Weights of a small encoder-decoder audio transcriber.
Model: 26.4M parameters, log mel input, encoder arch conformer, encoder norm rmsnorm, encoder activation geglu, encoder width 256, decoder width 256, decoder layers 8, decoder activation squared_relu.
Training: 2900 steps, batches of 64.
Data: trained on read English sentences (LibriTTS-R), 15625 training examples.
Rows from block 2 of the audio encoder of a small encoder-decoder audio transcriber, named by matrix and row number. Rows with one number within an expert belong to one neuron, the router's apart. Each number is 128 + 24 x the weight over its row's rms, rounded and kept within 0 to 255. All counts start at 0. Numbers have three digits each.
Before each expert's rows are labels from the 100 clips, of 14976, where the router gives the expert most weight on average: "top examples" is what is common among them. Only what is clearly more common there than usual is listed. The data: read English sentences (LibriTTS-R). In brackets: how many of the 100, against the usual share in percent.
# router: router (encoder.blocks.2.mlp.router.weight, 8x256), inputs 0-85
# gate: expert gate (encoder.blocks.2.mlp.gate, 8x128x256), inputs 0-85
# up: expert up (encoder.blocks.2.mlp.up, 8x128x256), inputs 0-85
# down: expert down (encoder.blocks.2.mlp.down, 8x256x128, transposed), outputs 0-85

# expert 1
top examples: voice: female (93 vs 52.3); the word "her" (34 vs 7.9)
router.1:111101093122118122101121140155114112148104108135101147110147179150128120123122139141080074156134066172106122070105157171131130119142178139114135143132135150141108090086089111120103105169124133111147150144118158137114160129136144138119153144100100086126187136
gate.9:120139158130110124096060128118132172174109100161159123086163128141135141125146145146131138095128134153131102132101116152097108178123138083117148072140140114150139128099090076132105123084144143142100124192172115124142117097103101106114067092141162176136114083
up.9:151085130127149176175134179138157142151160130137120165138128139124148107111100171128131121150168146146125122160163114105119158140119136135132141144114124157106087166165176116087117096111120131100152134107154122145156173133177122125134140104098106109117137132
down.9:110069138152086144140139129113124136124138120173111158187128154112155096104117103112098097134157110164068096118118084152143100180171151106126147143175157128116107125103120101092132130151167122151124117165121097122092127163152145106097129096140143120105135104
gate.10:114159119120102110145139131130108146150093126102152076098145125100165155121115108116166153108090141090139136095090132151116132125135103084114108106139130114131122172156191126141163141076144112141152122148099120136103113131122114161132129137162178150140126105
up.10:164105118112112110146142135148130137113091132133145163158120181116075163122121159128137102157160100104151122138154155164161162152127164151123107128118136128086121121178077117129130135141154122178119107145128088096162150098151098081120125163144179111131143137
down.10:147098145090105134158104113129099090153122135141153143111093179137141156101132157133149125114141129139151099128148164092123136148108157177131097154115151174147128170111169134092162094164134126090063101094147094114149138103164106097156105123109140091133161137
gate.11:159181102111140078114120104119084101114127139103144144139161103132107081091126110089107138125121131103120137134140087111155117159134103120107093099142106129132124114114137124124110152112151111128127124130120113082107084127098134121125057122137072166112113092
up.11:104083122162160115137141138115112159110132147160102169148152153133108134093092153141180140131132143078152142144117110120107127147124136143140141108093129086122127111078110086135152118151105095121108143108146116125175144131141181130107116127155104100161110107
down.11:142093120147136142147128129099130123096113118126110160151128103139096116142101117118163146117155151131162124166122125121147134112167143145102131138126083136106109091118084112119108107137132130125111155163110116108102124137167132115117116120120141136111130152
gate.12:156116118174120129137142100160134116125151128114172087147120101138129128077168153141116169129124160127114106173121102145122107155127119154126124138172085160149173169139093141092122154150162127117134170105137156133083129135090143171133125135139138080144104120
up.12:102127133104176142124119193094172130167138124121087164119097125106102138129105111095078150115138120115097106105128124121088148107109173117093081134121117172161133129139159106151114108122153109127138111128154144083140124132141113117105144089104094140133129155
down.12:151149137136161098129142128140136154088105126117125139174123151101078129172151114115129118085146123131102124126137093085122131160139164166119098124097135139153135084103065114129153111147132140106080105155122141080101123148156132121106116119164117098163103135

# expert 4
top examples: voice: male (76 vs 47.7)
router.4:133146152127128141129122104154120144125118098149142124070126090074172167110126103129126168153116096120120113102085134117115118156133147080151148050125136107097130141159142144123095124111160158151152129128161122129155128106068091113073097146111164139168124073
gate.9:124150131107114093147114147117136135134116140104141100120144118138099100129153135090091163092173143129128113120108096151139128106146104136129109114152118120169113103177158118144117138130139139152128127139087068128112114144135124171119116088115125113086124116
up.9:133126101159150141138126123129150115102122135144107070172179088102134150127130161165127097124142140129117120172141125136117166113108139175130142140136101149158094165143118115139102132139142191115101129122173157148133156116103120138123141138115102169146112123
down.9:132076096119136138098103148177135144106116119128082122120145130102144142144107144164117166148151108163136140130140159108109140108148106164157138160125108104151150102102115167109183126142102133128148156110111134121124133179120144149132129159140109131138136106
gate.10:176165163110137109156205135139135154138139117128158152107117111152138120112129105098126170065114144171161102113098101155127148127135123155104131127122141127129104111150118183123147143113155127105115136141098132120128130110133129127132071118098093136099090146
up.10:145090130160151126132128139136139094116119160128103166168094133107147139142160144182101088142119147100104116136147110110112116137096155148137115134111095096126146149121134082119151126146127087154144127129086156146149149134142147145120098158167100125157084147
down.10:118123128134102173140134095117063120125149143167141173121129098134167098126103147117174111166127178123096137154140109163169089114108108133146155109158117114125159155097130126103173154101143164156110131139125090154137134116097117136153112151145135123176116122
gate.11:099111144156089141132127142156134146090140184131101149171156111170116171124141128161142147123149085121145155145162102102119098123116122140147157085096155155176167101156144141120100082100139137116154109152123120152111090104120151161122157113151120119129167139
up.11:115129145180114105117134136118134145101153170142129137155160124098121174124114143152146143124145090114166159128142153137134116125133126161124123086110179119168151098151128119123113065127139115101139089146112120130121123094113152152137158111137138154119123134
down.11:112121123143119092156102086122143114112148124134115141132123089074139080093160121095136093127165135181137145169107108119169097094107092112104112120143135076136093128149104118131136085137116114131137111147138164125151122129135114140126133108120137123166087164
gate.12:147169112139134161134172113127152097159095135110145152112147139133168111131179117108117119082129202167112126141138108130109118150146111140101163132126137121127118109101138152125141119140144149117149134119126151104111133075129140142118125118126122189105180144
up.12:097099146132125114119115165142127150114157135131096095142113093162104125116109156146101137142149099103133137106135173162136134125107157155118157127157097111154141109125128115123119136128116167137090128142119155136132135120137148149141132087081139138134129114
down.12:137148117144104151122146137141187116145096138110125127174151082175129130117161145134116098168138171140105120149145115140131133126094126117151145089106122139155148095123135132093099139107122134169117123151099134161120134125140147155132123130091154112110134122

# expert 6
top examples: voice: male (97 vs 47.7)
router.6:136119146133122150129182119153117130113138114072115140153144118096116124164129152105170126150128104117144143132138133109089102109102110134166157158179120103157158153135108126107185130142105149134168104124137131116151111123152148113177147185161152131117126098
gate.9:124115131100147120128111172093125117125116110064107081123136123117148143150114121131078096122146088098155091111141134137119160137143149140131117114143103156138119116200131132096143086126120132140068076129137124095130149093183105075135138128119110147087146120
up.9:125148139133117151110122089165120148112138172190164163118141124106119119097179133145128193125104163145104131117102118118148101142117104138106133122096143109099146148091117111153116177132141088132147198122101100139106109140111173163127089130155144112163117106
down.9:105131132119116187107159117168150166121123125135157149121090129130125110165150128129128154103146135144145146117096109159141105147131113162132145138148160115135138153090103185126156155099116141119149160116119145147123068147097110125139133128077120092128103128
gate.10:110165115138131119144122140136153128147102135117139140127148135161094145071153139166115142084113140151090115180101090122142150172128152144109168139155095134151154102179139113109098106108122156071115118158138166154111144161120121118116117104108140130103157158
up.10:145127130120154136146148153146144114113086164118129147130148164123106156086117123164139135129101144152125078148121128141102151161141117178110153128155115103163139114126152128093129156105106123117146097088151149122116115125118130104128124113113117130065188106
down.10:171152131134149105132125173045146106079098114132124095116105120101124122160098123110080119100131156123110140108119084109133148132070164117103131135129134126093096162142155131114129150080118057137112117075098149109130129120109140132119096114101117168115133164
gate.11:118108082090096115119132131120109098135108092092102123179077122153135129148129169118092075132153144116122114127121121092107091086128095095174109121157125088134094159121166127113166160124149134138124142137089104109170097170149153134128125114160117121157127160
up.11:099144099129151165095145172127102130141109123145134141136113117146146117152148200120085115138125150106141104136153113155162148189143163120116180132146145174122154144118089145170142118144156138120150130142137143126134161111133102122177082122125101176114103115
down.11:159116160120111168110119146101126114130116123134105120091061089129125134127195138136118107103157127145164134127159162156109124158110172146129135096085123146145157148140138084119140137167136163149108101111140131125142178116135106166116140115067095166123109113
gate.12:115144120132121108177093098136135120170111178116145127138162132144073139061170117138106138109125168172087106155097106122112156140116121155086124160123075121155093133155131141111102133102153143126052148114129107102115134103107116106096121094093103154087117152
up.12:126183096177127130139162120160135121142091169120140139086130138092099136122114109093175163133151187172114079144118110164103127130126126122130154125148104116144119132134145096108115108137153175128154075142173141169092119144104126115105152122123130107088104101
down.12:102123139151132100141107136111108109095106132133152168153144166133134121109127117126105113064106139136106172106127069145165141124101159164139116135134128132105136110139094114124107107115082089103093138136112136114121122103140148163140102096159122137152148141

# expert 7
top examples: voice: female (80 vs 52.3)
router.7:129110096126156144120119158099118152136121113135126088151129117115125141124123114132120123114151155135106133122118128119108136115135136112074165148145117136134175154172129122119118126128121090105117163112149156103114086173129172139094169125108119099103117148
gate.9:124132134123092107092089075121098126140126158103161118124135154131124118129117094141114114151127110151149135137129124088165113136153117139140129117132136129138101171145120127089114166091168122154134079151112091098140116103107119092120111163169135117080139158
up.9:116111126102099125100067089149126113184148117116160084114136123143142147160103125150097099162145116142147141139115151092135097107164111137130136099136146123115115161143095108127117143116151144132131126144081112078139139093128109146122172161135153092150178136
down.9:152091118126131160102136085163080160124105120117181136106122130140082105137154148116131130126104123128147090126116108093150148130118136108122093135138147172127103118140123128092161134162109093082180149133152120119141142110109124127138126144130107110148141143
gate.10:109102097125085136095120121133107114137114168110101156135140163115153134157123119176129125105129152115166086144146149127155151113157117123120128134114113127174091137106117113118149153113170097134107118176115154168129148134166121083150120132138164102099102123
up.10:109134123112138151145158208100141128125164131144113150124112156114131141139073103128206160107136100103150141118123119141117141107098166153134166062123164119139140143146135125164178158136172124111103126142181137115128132147140173093123139094152145140120128097
down.10:120121134123168126160181123125066149106150127105170143108155142158126112099130095120143157106115125135094146151126151106106161154131143195136140124124075175163145102080105160144119120129115168107120124117173135111143122119156159111112122113133071116148151124
gate.11:165116154110136056168148095128084174118122130107158119108143137162102124130151130133099098077113115142162108158105142154155149175165136135120118128178108163112122148162120146091124114104143192112078080091138128101155139125139112119138086126146148120106154119
up.11:111166137149116147091111130159151105164127127102132164098129140082137108128149158141131146174134161113084126149115082120120136134095077131099153111103138127148147113123123079131123171160171104116179137167067137161090113096110098151118130159102110154145157138
down.11:096154145093133111141182135086109136126158166164136119148201121132115102111095099104150137101143134121110118140091130148135173096135106144117127139144119114129071145156139125137122170108143142166096153115145108080129103102120136127154076097162097159127123119
gate.12:139127111104133066095105141100162103116122121106156144139086116137127101149161114115125123093156154136122106100152107134143155094127088161121123124111113157149131095155129103126125149160142097160131100099127135125133139122144118140132098109142145158077113115
up.12:124124094099127145125127107124132133100099153072119159105184145116109145093146120133121144139128107144127129148112145138138120149106167149141142152154097103089086113096127150143160143098128140126139139114104116130125092147129136134140107159124153126114146133
down.12:075078103142110127118120124098139107133118118111101112175138124146137121077124152116139131107179169130144149121121127144110094126140138127123155128164145088145144133188125135090142105152132123140113186172102154132137090157127145117136127119169151100113125151

# expert 0
top examples: voice: female (87 vs 52.3)
router.0:167134121112139116142144110109138092097162114121135178104140145123128146102131088131147128119084104096107108157145157145155120138104127145162111138110114128097099077106160118099136147127121157159109110118123140109117129102127092125099128142113142184097102122
gate.9:102158129131135133096132161114105113179145114141138108151161106147105155136136133089102101103159153138116126114122122087138162088121112136104094117145130127135128137175148156156124166116183137128081118104110128118109080139107122123131130110176123138122159138
up.9:105104113110110151156116095156135135138144115155128127126117130128160126101128139147141174126128157158133134109094128143100086163142103144135170107140113111102133127055070074125143104159107108134137157172173151124130142137115175129149112133092107098147102124
down.9:136119160127148120114131130124128146096145136148133127137128172078092121170103167129130167143138117139109146174122128066135126118137082145127097136150166116110077155118088111151113136132147107091161149135127112128100131153149144161115128154151105091106107177
gate.10:093153140163106124168123113124181149125140124097128113160118096170112142110134122099139087092154156131114135111150119150118142129133153153114108082144141141165140119160148132101117145101132179144101107123112119096141106114120110176103112102132108142144147106
up.10:155105103142141118085146118117140138137113158139130129096138148123139112137115146132101157195150103139137136169129106098121115106145114102132168118159119108091110153091082127126134152151148128108168153146130121134094112132165158092165130157145119117128122157
down.10:154121136120122096127093142126162134147149135156120115158115132085083100138114133103105166164139109153090123086087137119135113151119048130114095120122123116090098140107089064147118149112134078135135162137104116121139135126099143151086127146136094165146079138
gate.11:136132097168114159100150085102134118162112195140157112118103107153169107153139136115146141157113182157147134162139120096121143082112118115135147127101092178114155127128138133116160157147147098140154162152129116154096128140123126121170136096154102122165135135
up.11:149061125162113166093109115106128130124155118138109130107108140139135134143138135132167128158081144119149125118120162104118179133134129091119084131135126146103139138126135113128114110126145108123135126122168154146136161115162079102151144107144112128165166101
down.11:139134150084125110149152127142118155113161130143179099129125098095155147140129128129107131128137119094142110124116126168118131154103182146161134095131127098122144143165124132148159157090134159152135103103130137082102134146081108123112130139133138113124105083
gate.12:092160097135100100144172150154109140118151130139135132127119113170117138123116069137125122110118151113151158120083153107141116139135094122132133145124095134139155095096116151142128142133164102168098204152058128130119165167119127122140125079141062122093125129
up.12:171079088104098178070120115195159113135112104170114097115138122134133157068144151150087153125101118127076120142161133177124131117112137176145128133098146149147115123113134118137152119119099156151120106102170088137147140120120108155085161134105133145108149148
down.12:129107122151127135120117141113164134116139146092157174127146139136122078132137160136117150116111159097149121156158106116157102122165108086117163124193108112104152158133151131087133128105139109104158116166097153173126154099127147157161129127178124145130129119