From a checkpoint of a small encoder-decoder audio transcriber: encoder num experts 8.
Rows from block 4 of the audio encoder of a small encoder-decoder audio transcriber, named by matrix and row number. Rows with one number belong to one neuron. Each number is 128 + 32 x the weight over its row's rms, rounded and kept within 0 to 255. All counts start at 0.
After each neuron's rows are labels from the 100 clips, of 14976, where the neuron reaches its largest size: "responds to" is what is common among them. Only what is clearly more common there than usual is listed. The data: read English sentences (LibriTTS-R). In brackets: how many of the 100.
# gate: first MLP gate (encoder.blocks.4.ff1.gate.weight, 512x256), inputs 86-128
# fc1: first MLP up (encoder.blocks.4.ff1.fc1.weight, 512x256), inputs 86-128
# fc2: first MLP down (encoder.blocks.4.ff1.fc2.weight, 256x512, transposed), outputs 86-128

gate.242 [ 94 126 111 121 175 118 122 149 125  49 151  82 167 130 173 118 132 147 108 110  81  86 146  91 152 126  83 154 112 149 103 103 147  99 130 189 158 121  66  92 104 180 129]
fc1.242 [106 118 102 152 114  52  98 150 149 161  90 148 101 116 141 133 155 119  98  67 188 166 101 170 137 146 128 151  59 128 140 118 145  91 122  33 130  71 157 156 120 108 140]
fc2.242 [144 149  92 144 146 125 159 105 186 129  96 107 140 188 102 117 133 121 125 123 126 108  97 168 138 117 198 142 137 123  99 167 109 113 148 126  91 153  80 150 107 131  92]
responds to: voice: female (82)

gate.307 [ 98 188 129 127  67  93  84  79 148 129  63 140 151 161  48  94 177 140 103 122 153 137 113 154 174  71 175 163  88 134 172  81 176 180 129 120 117 102 132 157 104 133 140]
fc1.307 [115 184 131 181 146  99  96  98 168 124 162 154  96 113  85 171 123 134 168 134 136 160 142  99  94  81 195 138 120 102 169 125 175  93  98  77  86 135 186 147 107 171 128]
fc2.307 [113 130 118  97 120 139  99 152  98 140  84 128 142 146  85 174 128 166 134 121  93 161 129 103 133 142 132 134 134  62 122 169 143 103 113 104  69 158 170 109 141 196 105]
responds to: the word "not" (32); the word "no" (28)

gate.423 [186 120 117 160  81 118  89 152 153  99 132 121 170 115  58 163 127  86  96 106 178 162 130 114 173 116 187 108 180 120 102 137 112 159 109 136 139 124  97 174  90 119 131]
fc1.423 [138 166 203  55 136 132 113 110 106 130 192  76 106 122 120 147 112 124 101 175 120 149 114 106 133 106  90  86 147 172 115  90 133 175 113 127 199  95 114 124 133  55 141]
fc2.423 [120 144 124  85 133 139 126 147 154 115  90  93 162 105 107  70 149 191 100  89 115 124 144 126 118 126 193 123 131 139 133  96 102 171 116 102 140 123 115 110  89  60 195]
responds to: voice: female (81)

gate.223 [169 176 139 153  90 117 172 143 107 150  85 124  88 157 102 126 113 101 142 101 143 120 107 131 183 153 166 141 104 163 121 155 142 165 182 141 140 154 191 155 101 116 155]
fc1.223 [153 138 143  85  83 152 184 139 128 145  79  93 162 102 109 124 131 179 178 143 120 133 211 167 110 141 181 136 159 116 108 141  96 151 204 151 105 207 135 121 140 104 143]
fc2.223 [ 93  74 171 171 193 137 156 123 112  68 153 111 104 117 203  92 139  92  82 120 146 120  84 132 141 139  61 119 125 130 172  73  97 173 120 162 107  91 100 102 142 121 164]
responds to: voice: male (75)

gate.288 [128 154 162  86 152 128  93 129 134  88 124  91 119  62 153 110 178  99 111 124 132  99 102 108 118  55 105 144 127 123 112  78 150 177 138 142  79 155  88 132  99 101 145]
fc1.288 [152 129 127 127 143 103 173  92 133  99 143 124 117 137 128 141  77  72 129  68 144 109 136  92 107  73 159 117 145 142  85 160 196 131 141 123 158 137 121 166 151 105 166]
fc2.288 [186 113 162 134  68 150 150 127  99  82 133 106 170 170  74 130 148  76 137 118 168 131 181 139 134  77 120  90 115 163 116 123 168  92 200 100 114 177 152 157  94 132 138]
responds to: the word "not" (44)

gate.93 [120 108 111 166 123 138  72 135 114 120  33 173 131 151  97  96  86  64 138 123 148 134 125  52 121 196 151 112  88 156 127 144 142  88 143 115  48 133 153 116 139  98 139]
fc1.93 [ 91  56 132 144  92 118 133 116  85 129 149 138 138 204 124 126  94  88 135 162 161 146 141  92  97 144  63  99 124 123 140 131 137 141 109 149 100  78 121 101 164 137 109]
fc2.93 [186 151 130  78 103 138 138 114  64  81 126 143 115 133 119  85 117 115 193 124 119 158 151 100  61 148 109 156  70 156 145 184 154 122 112 154 118 163 120 105 168 105  66]
responds to: the word "you" (47)

gate.452 [183 142 107 160 126 126 121  82 136 145 154 184 131 142 115 160 156  70 145 133 124 167 132 105 173 163 132 149  90 148 153 160 142 154 139 165 125 129 161 108  74 144 153]
fc1.452 [118 149  55 101 103 121  48 157 126  95 117  70 178 131 168 128  80 187 123 111 123  87  75 171  85 147  86  93 195 131 105 114 160  74 102 122 148 137 144 148 131 121 116]
fc2.452 [117 174 139 128  86 161 111  76 139 178 124 133 136 112 163 163 138 112 123 129 149 172 118 117 219 105 142  96 136 114 152 110 128 144 105 109 122  65 169 118 156 202  90]
responds to: the word "you" (34)

gate.64 [171 195 125 125 169  91 120  88 129 105 152 128 155 135  77  96 102 175  97 143 158  98  63 147 158 155 146 128 115 116  75 161 143 112 162 157 138 108 109  67 111 156 137]
fc1.64 [143 121 142  84 143 161 180 154 142 153  97 107 130 196 169 112  98 111 197 116 145  94 111  76 120 110 110 128 178 125 140 116 129 142 122 138  51  90 135 118  97 135 157]
fc2.64 [151 106 158  47 136 105 144 146 166 148 166 132  99 172 119 118 132 113 141 133 153 108 105  88 139  42 108 169 125 120  73 136 120 147 180 130 116 102 116 163  93 150 182]
responds to: voice: male (88)

gate.90 [122 106 164 182  93  87 125  93  58  84  98 171 127 121  61 134 150 101 113 130 179 156 115  80  92 119 177 143  81 140 129 161 197 110 150  97  92 136 133  97 121 140 107]
fc1.90 [156 139 125  53 164 109  87 190 113  98 159 178 107 154 114 125  66 162  79 130 152  88 157 121 162 125  84 128 158 135 104  48 133  95 125 131 179  90 122 128 119 162 122]
fc2.90 [142  83 167  89 162  94 192 133 116 103  81 161 136  66 130 126 134 184 142 142  87 161 136  56 119  91  73 156 118  94 118 114 156 127 118 107 100 118 108  56 166 126  64]
responds to: voice: male (84)

gate.418 [137 176 118 126 105 107  84 106  72 106  85 148 149 151 113 126  98 108 103  28 153 122 112 117 153 157 160 143  69  96 131 124 157 103 130 117   4 150 166 179  77 149 122]
fc1.418 [109  51 168 101 107 146 165 102 101 132 184 160 137 119 114 103 123 142 140 139 164 182 192  67 138  95 100 155  58 123 115 124 145 141 113 136 129 182 153  95 124 103 146]
fc2.418 [173 176 142 170  59  58 125 117  92 140 105 141 115 153 143 111 125 114 112 121 156 189 104  88  78 123 132 114  82 121 161 164 138 104 139  93  92 118 133 118 136 134 143]
responds to: the word "you" (74)

gate.85 [ 79 142 105 155 132  51 114 103 133 112 137 124 154 130 106 101 132 130 134  98 134 161 146 121 176 129 120  93 164  98 129 134 149 180 137 179 138 114 180 130  99  97 182]
fc1.85 [174 153 154 125 163 150 145 125 128 138 169  79  65 157 120 162  99  90 112 179 139 133 106  98 143 114  99 200  50 120 131  66 138  90 118 104 117 135 186 156 145 136 108]
fc2.85 [159 117 130  74 144 138 153  86 167  94  78 129 117 146 161 174  98 133 141 147 128 133  69 162 160 146 168 152  26 134 126 130 147 107  99 115 103 129 101 186 130 134 154]
responds to: the word "for" (32)

gate.74 [ 97 108 137 163 171 123  86 129  95  70 149 123 105 174 102 202 148 132 140  75 138 168 135  77 106 147 133 101 125  77 165  79 134 130  93 192 170 192  95 168  61  86 127]
fc1.74 [123 115 197 144 144 123 158 143 103 154 151  85 134 156 141 123 126 142 104 189 173 135 103 135  78 181 184  98 117 154 137 107 112 157 102 133 159 146 176 170 160  91 161]
fc2.74 [127 160  81  93 107 137  92 116 187 191 111 151 139 119 112 138 100 109 182  89 179  71 136 175 175 151 119 105 162 116  78 164 165 124 138  88 160 117 117 123 133 181 103]
responds to: the word "be" (27)

gate.322 [ 88 171 168 136 164 153  61 129 132  79  96 121 108 158 139 169  94 157 133 116 165 103  32 151 153 125 114  97 116 176 161  50 158 128  80 135  97  88 119 164 132 102  53]
fc1.322 [148 141 128 140 104 117 168 139  83 131 139 132 114 159 167 135 139  83  76 131  93 152 148 106 157 143 201 134 126  90 205  99  59 126 105 125 208  91 158 126 107 124 138]
fc2.322 [139 173 115 136 186 167 108 168 113 134 111 118 167 109 149 145 150 126  95 195 102 129 122  61 137 113 165  92 140  93 163 132  92 127 127 125 113 118  87  94 152 158 111]
responds to: the word "not" (28)

gate.470 [ 88  89  45 128  99 115 127 153 114 108 121 144 150 127 116  89 145 144 128 116 157  79 141  99 122 134 114 176 139 141 119 111  85  71 129 135  78 146 142 111  96 171 129]
fc1.470 [ 67  82 114 135 125 102  76 123 128 114 156  71 222 133 132  58 121  67 161 125 148 102  77 115 110 132  78 129 115 140 116 114 129 133 119 180 122 130 114  82 157 141 146]
fc2.470 [112 172 160  99 157 151 163  74 177 126 117 122 123  83 148 177 168 143  96 108 112 148 166 127 186 144 126 121  22 149 117 170  68 145  75  60 177 138 152 152 177 123 157]
responds to: voice: female (90); the word "was" (54); the word "it" (42)

gate.381 [121 145 107 123 163 111 106 148 161 115 199 142 157 128  95 147 136 135  88 145 151 135 115 162 161 103 135 175 114 110 108  93 142  98 157 141 126 104  65 132 148 109 169]
fc1.381 [ 92 157 118 117  84 143 163  76 154 149  63 126 136  98 109 159 137 130 105 164 131 151 117 110 112 131 153 118  47  56 139 113 124 103 124 128 125 113 148  72 171 204 161]
fc2.381 [180 151 121 173 177 132 208 106 154  92 170  94 142  78 141 167 124 201 118 149 132 191 163 125 147 130  98 170 152  37 167 148 119 120  57 145 112 142 103  77 166 146 111]
responds to: voice: male (78)

gate.67 [ 69 165 129 152 143 160  78  61 115  84 114 117  94 119  85 115 176 137  71 154 135 155 133 136 111 132 181 109 159  88 152  88 193 112  79  84 174 141 148 177 142 128  98]
fc1.67 [114 123 131  49 163  61  80 117 114  89 180 122 150  90 143 118 105 157 169 112 175 144 115 108 108  99 120  86 153 112 140 187 129 134 134 123 166 188 136 118 104 175 180]
fc2.67 [147 125 118 163 153 105 123 111 116 111 173 118  93  96 156 140 164 116  45  75 145 101 167 138 120 164  98 139 141 111 127 130 107 133 158  71 149 187 194 121 157 155 190]
responds to: voice: male (78)

gate.299 [ 97 198 118 137 107 102 132 116 114  93 128 117 103  95 122 172 154 102 129  97 175  83  71 127 158 107 183 116 115 140 117 150 124  97 134 142 133 158 153 121 107 105 156]
fc1.299 [113 142 101  63 150 155 145 183 151 139 123  90 103  72 160 137 123 116 109  98 176  79  77 134 141 108 141  83 107 151 116  93 134 124 147 105 143  94  94 116 119 138 151]
fc2.299 [143  85 132 120 146 126 152 100 112 143  88 102 155 126 100 128 117 123 155 133  98 144 183 147 192 122 105 103  51 164 140 135 123 122  98 163 114  95 102  58 146 179 100]
responds to: the word "not" (28)

gate.103 [114 158 114 159 145  88 105  90 168 106 153 158 170 159 125 147 126 135 120 120 118  53 114  62 170 110 118 111 101 100 113 123 106  74 110 160 124 192 136 163 118 132 156]
fc1.103 [124 136 168 180 137 121  90  97  70 107 161 140 130 161  98 122 147 135 105 109 176 139 134 124  94 159 149 134 133 163 176 176 122  83 123 145 138 141  95 139 112 151 114]
fc2.103 [121 124 151 148 106 111 120 191  94  99 120 119 142  79 159 129  83 118 116 135 172 147 143 122  93 169 163 102 139  84 140 107 167 158 168 126 112 129 165 125  65  96 192]
responds to: voice: female (90)

gate.253 [ 35 106 147 151 105 126 164  95  95  86  82 129 151 161  50 130 130  77 143 112  74 149 104 153 104 112 101 132  70 128  74 105 182 114 147 119  60 144 163 126  89 120  99]
fc1.253 [161 133 116 136 169 166 109 112 124  96 180 136  77 139 108 182 115 116 174 188 124 162 196 152 111  83 146 121 140  88 109 157  73  77  45  86 133 143 163 121 227 150 107]
fc2.253 [124 159 116  87 147 180 179  79 129  47 108 146  67 149 115 149 100 152  95 115  92 112 155  97 115  91 112 109 125 163  80 146 112  72 113 143 104 204 124 159 174  84 153]
responds to: the word "for" (31)

gate.432 [ 95 168  58 129 161 121 123  97 114 115 121 112 120 103 109 139 133 155  24  98 153 114  63 115 123 163 174 120 120 137 154 109  89 179 100  98 140 111 134 146 143 114  86]
fc1.432 [ 82  56  57 167  98 138 117 117 100 115  99 124 183 162  86 138 122  69  97 115 135 117 115 143 106 128 170 112  93 127 177 165  94 100 109 129 146 148 138 107 136 103 131]
fc2.432 [ 91 110 111  84 123 163 119 166 103 103 123 111 150 163 107  87 147 138 128 122 135 124 103 123 161  96 126 151  74 109 110 148 177 170 158 119 109 158 114  50  82 120 190]
responds to: the word "you" (39)

gate.445 [151 171  87 168  81 132  79 148 174 188 117 154 168 155 102 102 154  77 104 116 118 102 161 137 148 177 142 177 113 142 127 150 155 128 146  94 106 124 171  74 117 141 148]
fc1.445 [142  86 165 129 142 115 121 133 117  52 185 123 171 137 127 115 140 143 194 121 139  94 102 137 137 189 102 100 133 144 168  93 100 114  96 146 119 164 107 168 123 134 148]
fc2.445 [134  90 195 107 119  92  70  69  91  74 126  72 151  70 148  82 180  63 142 125 104 147  79 134 134 140 155  79 135 129 152 160 152 158 136 105  99 136 138 105  88 135 145]
responds to: voice: male (73)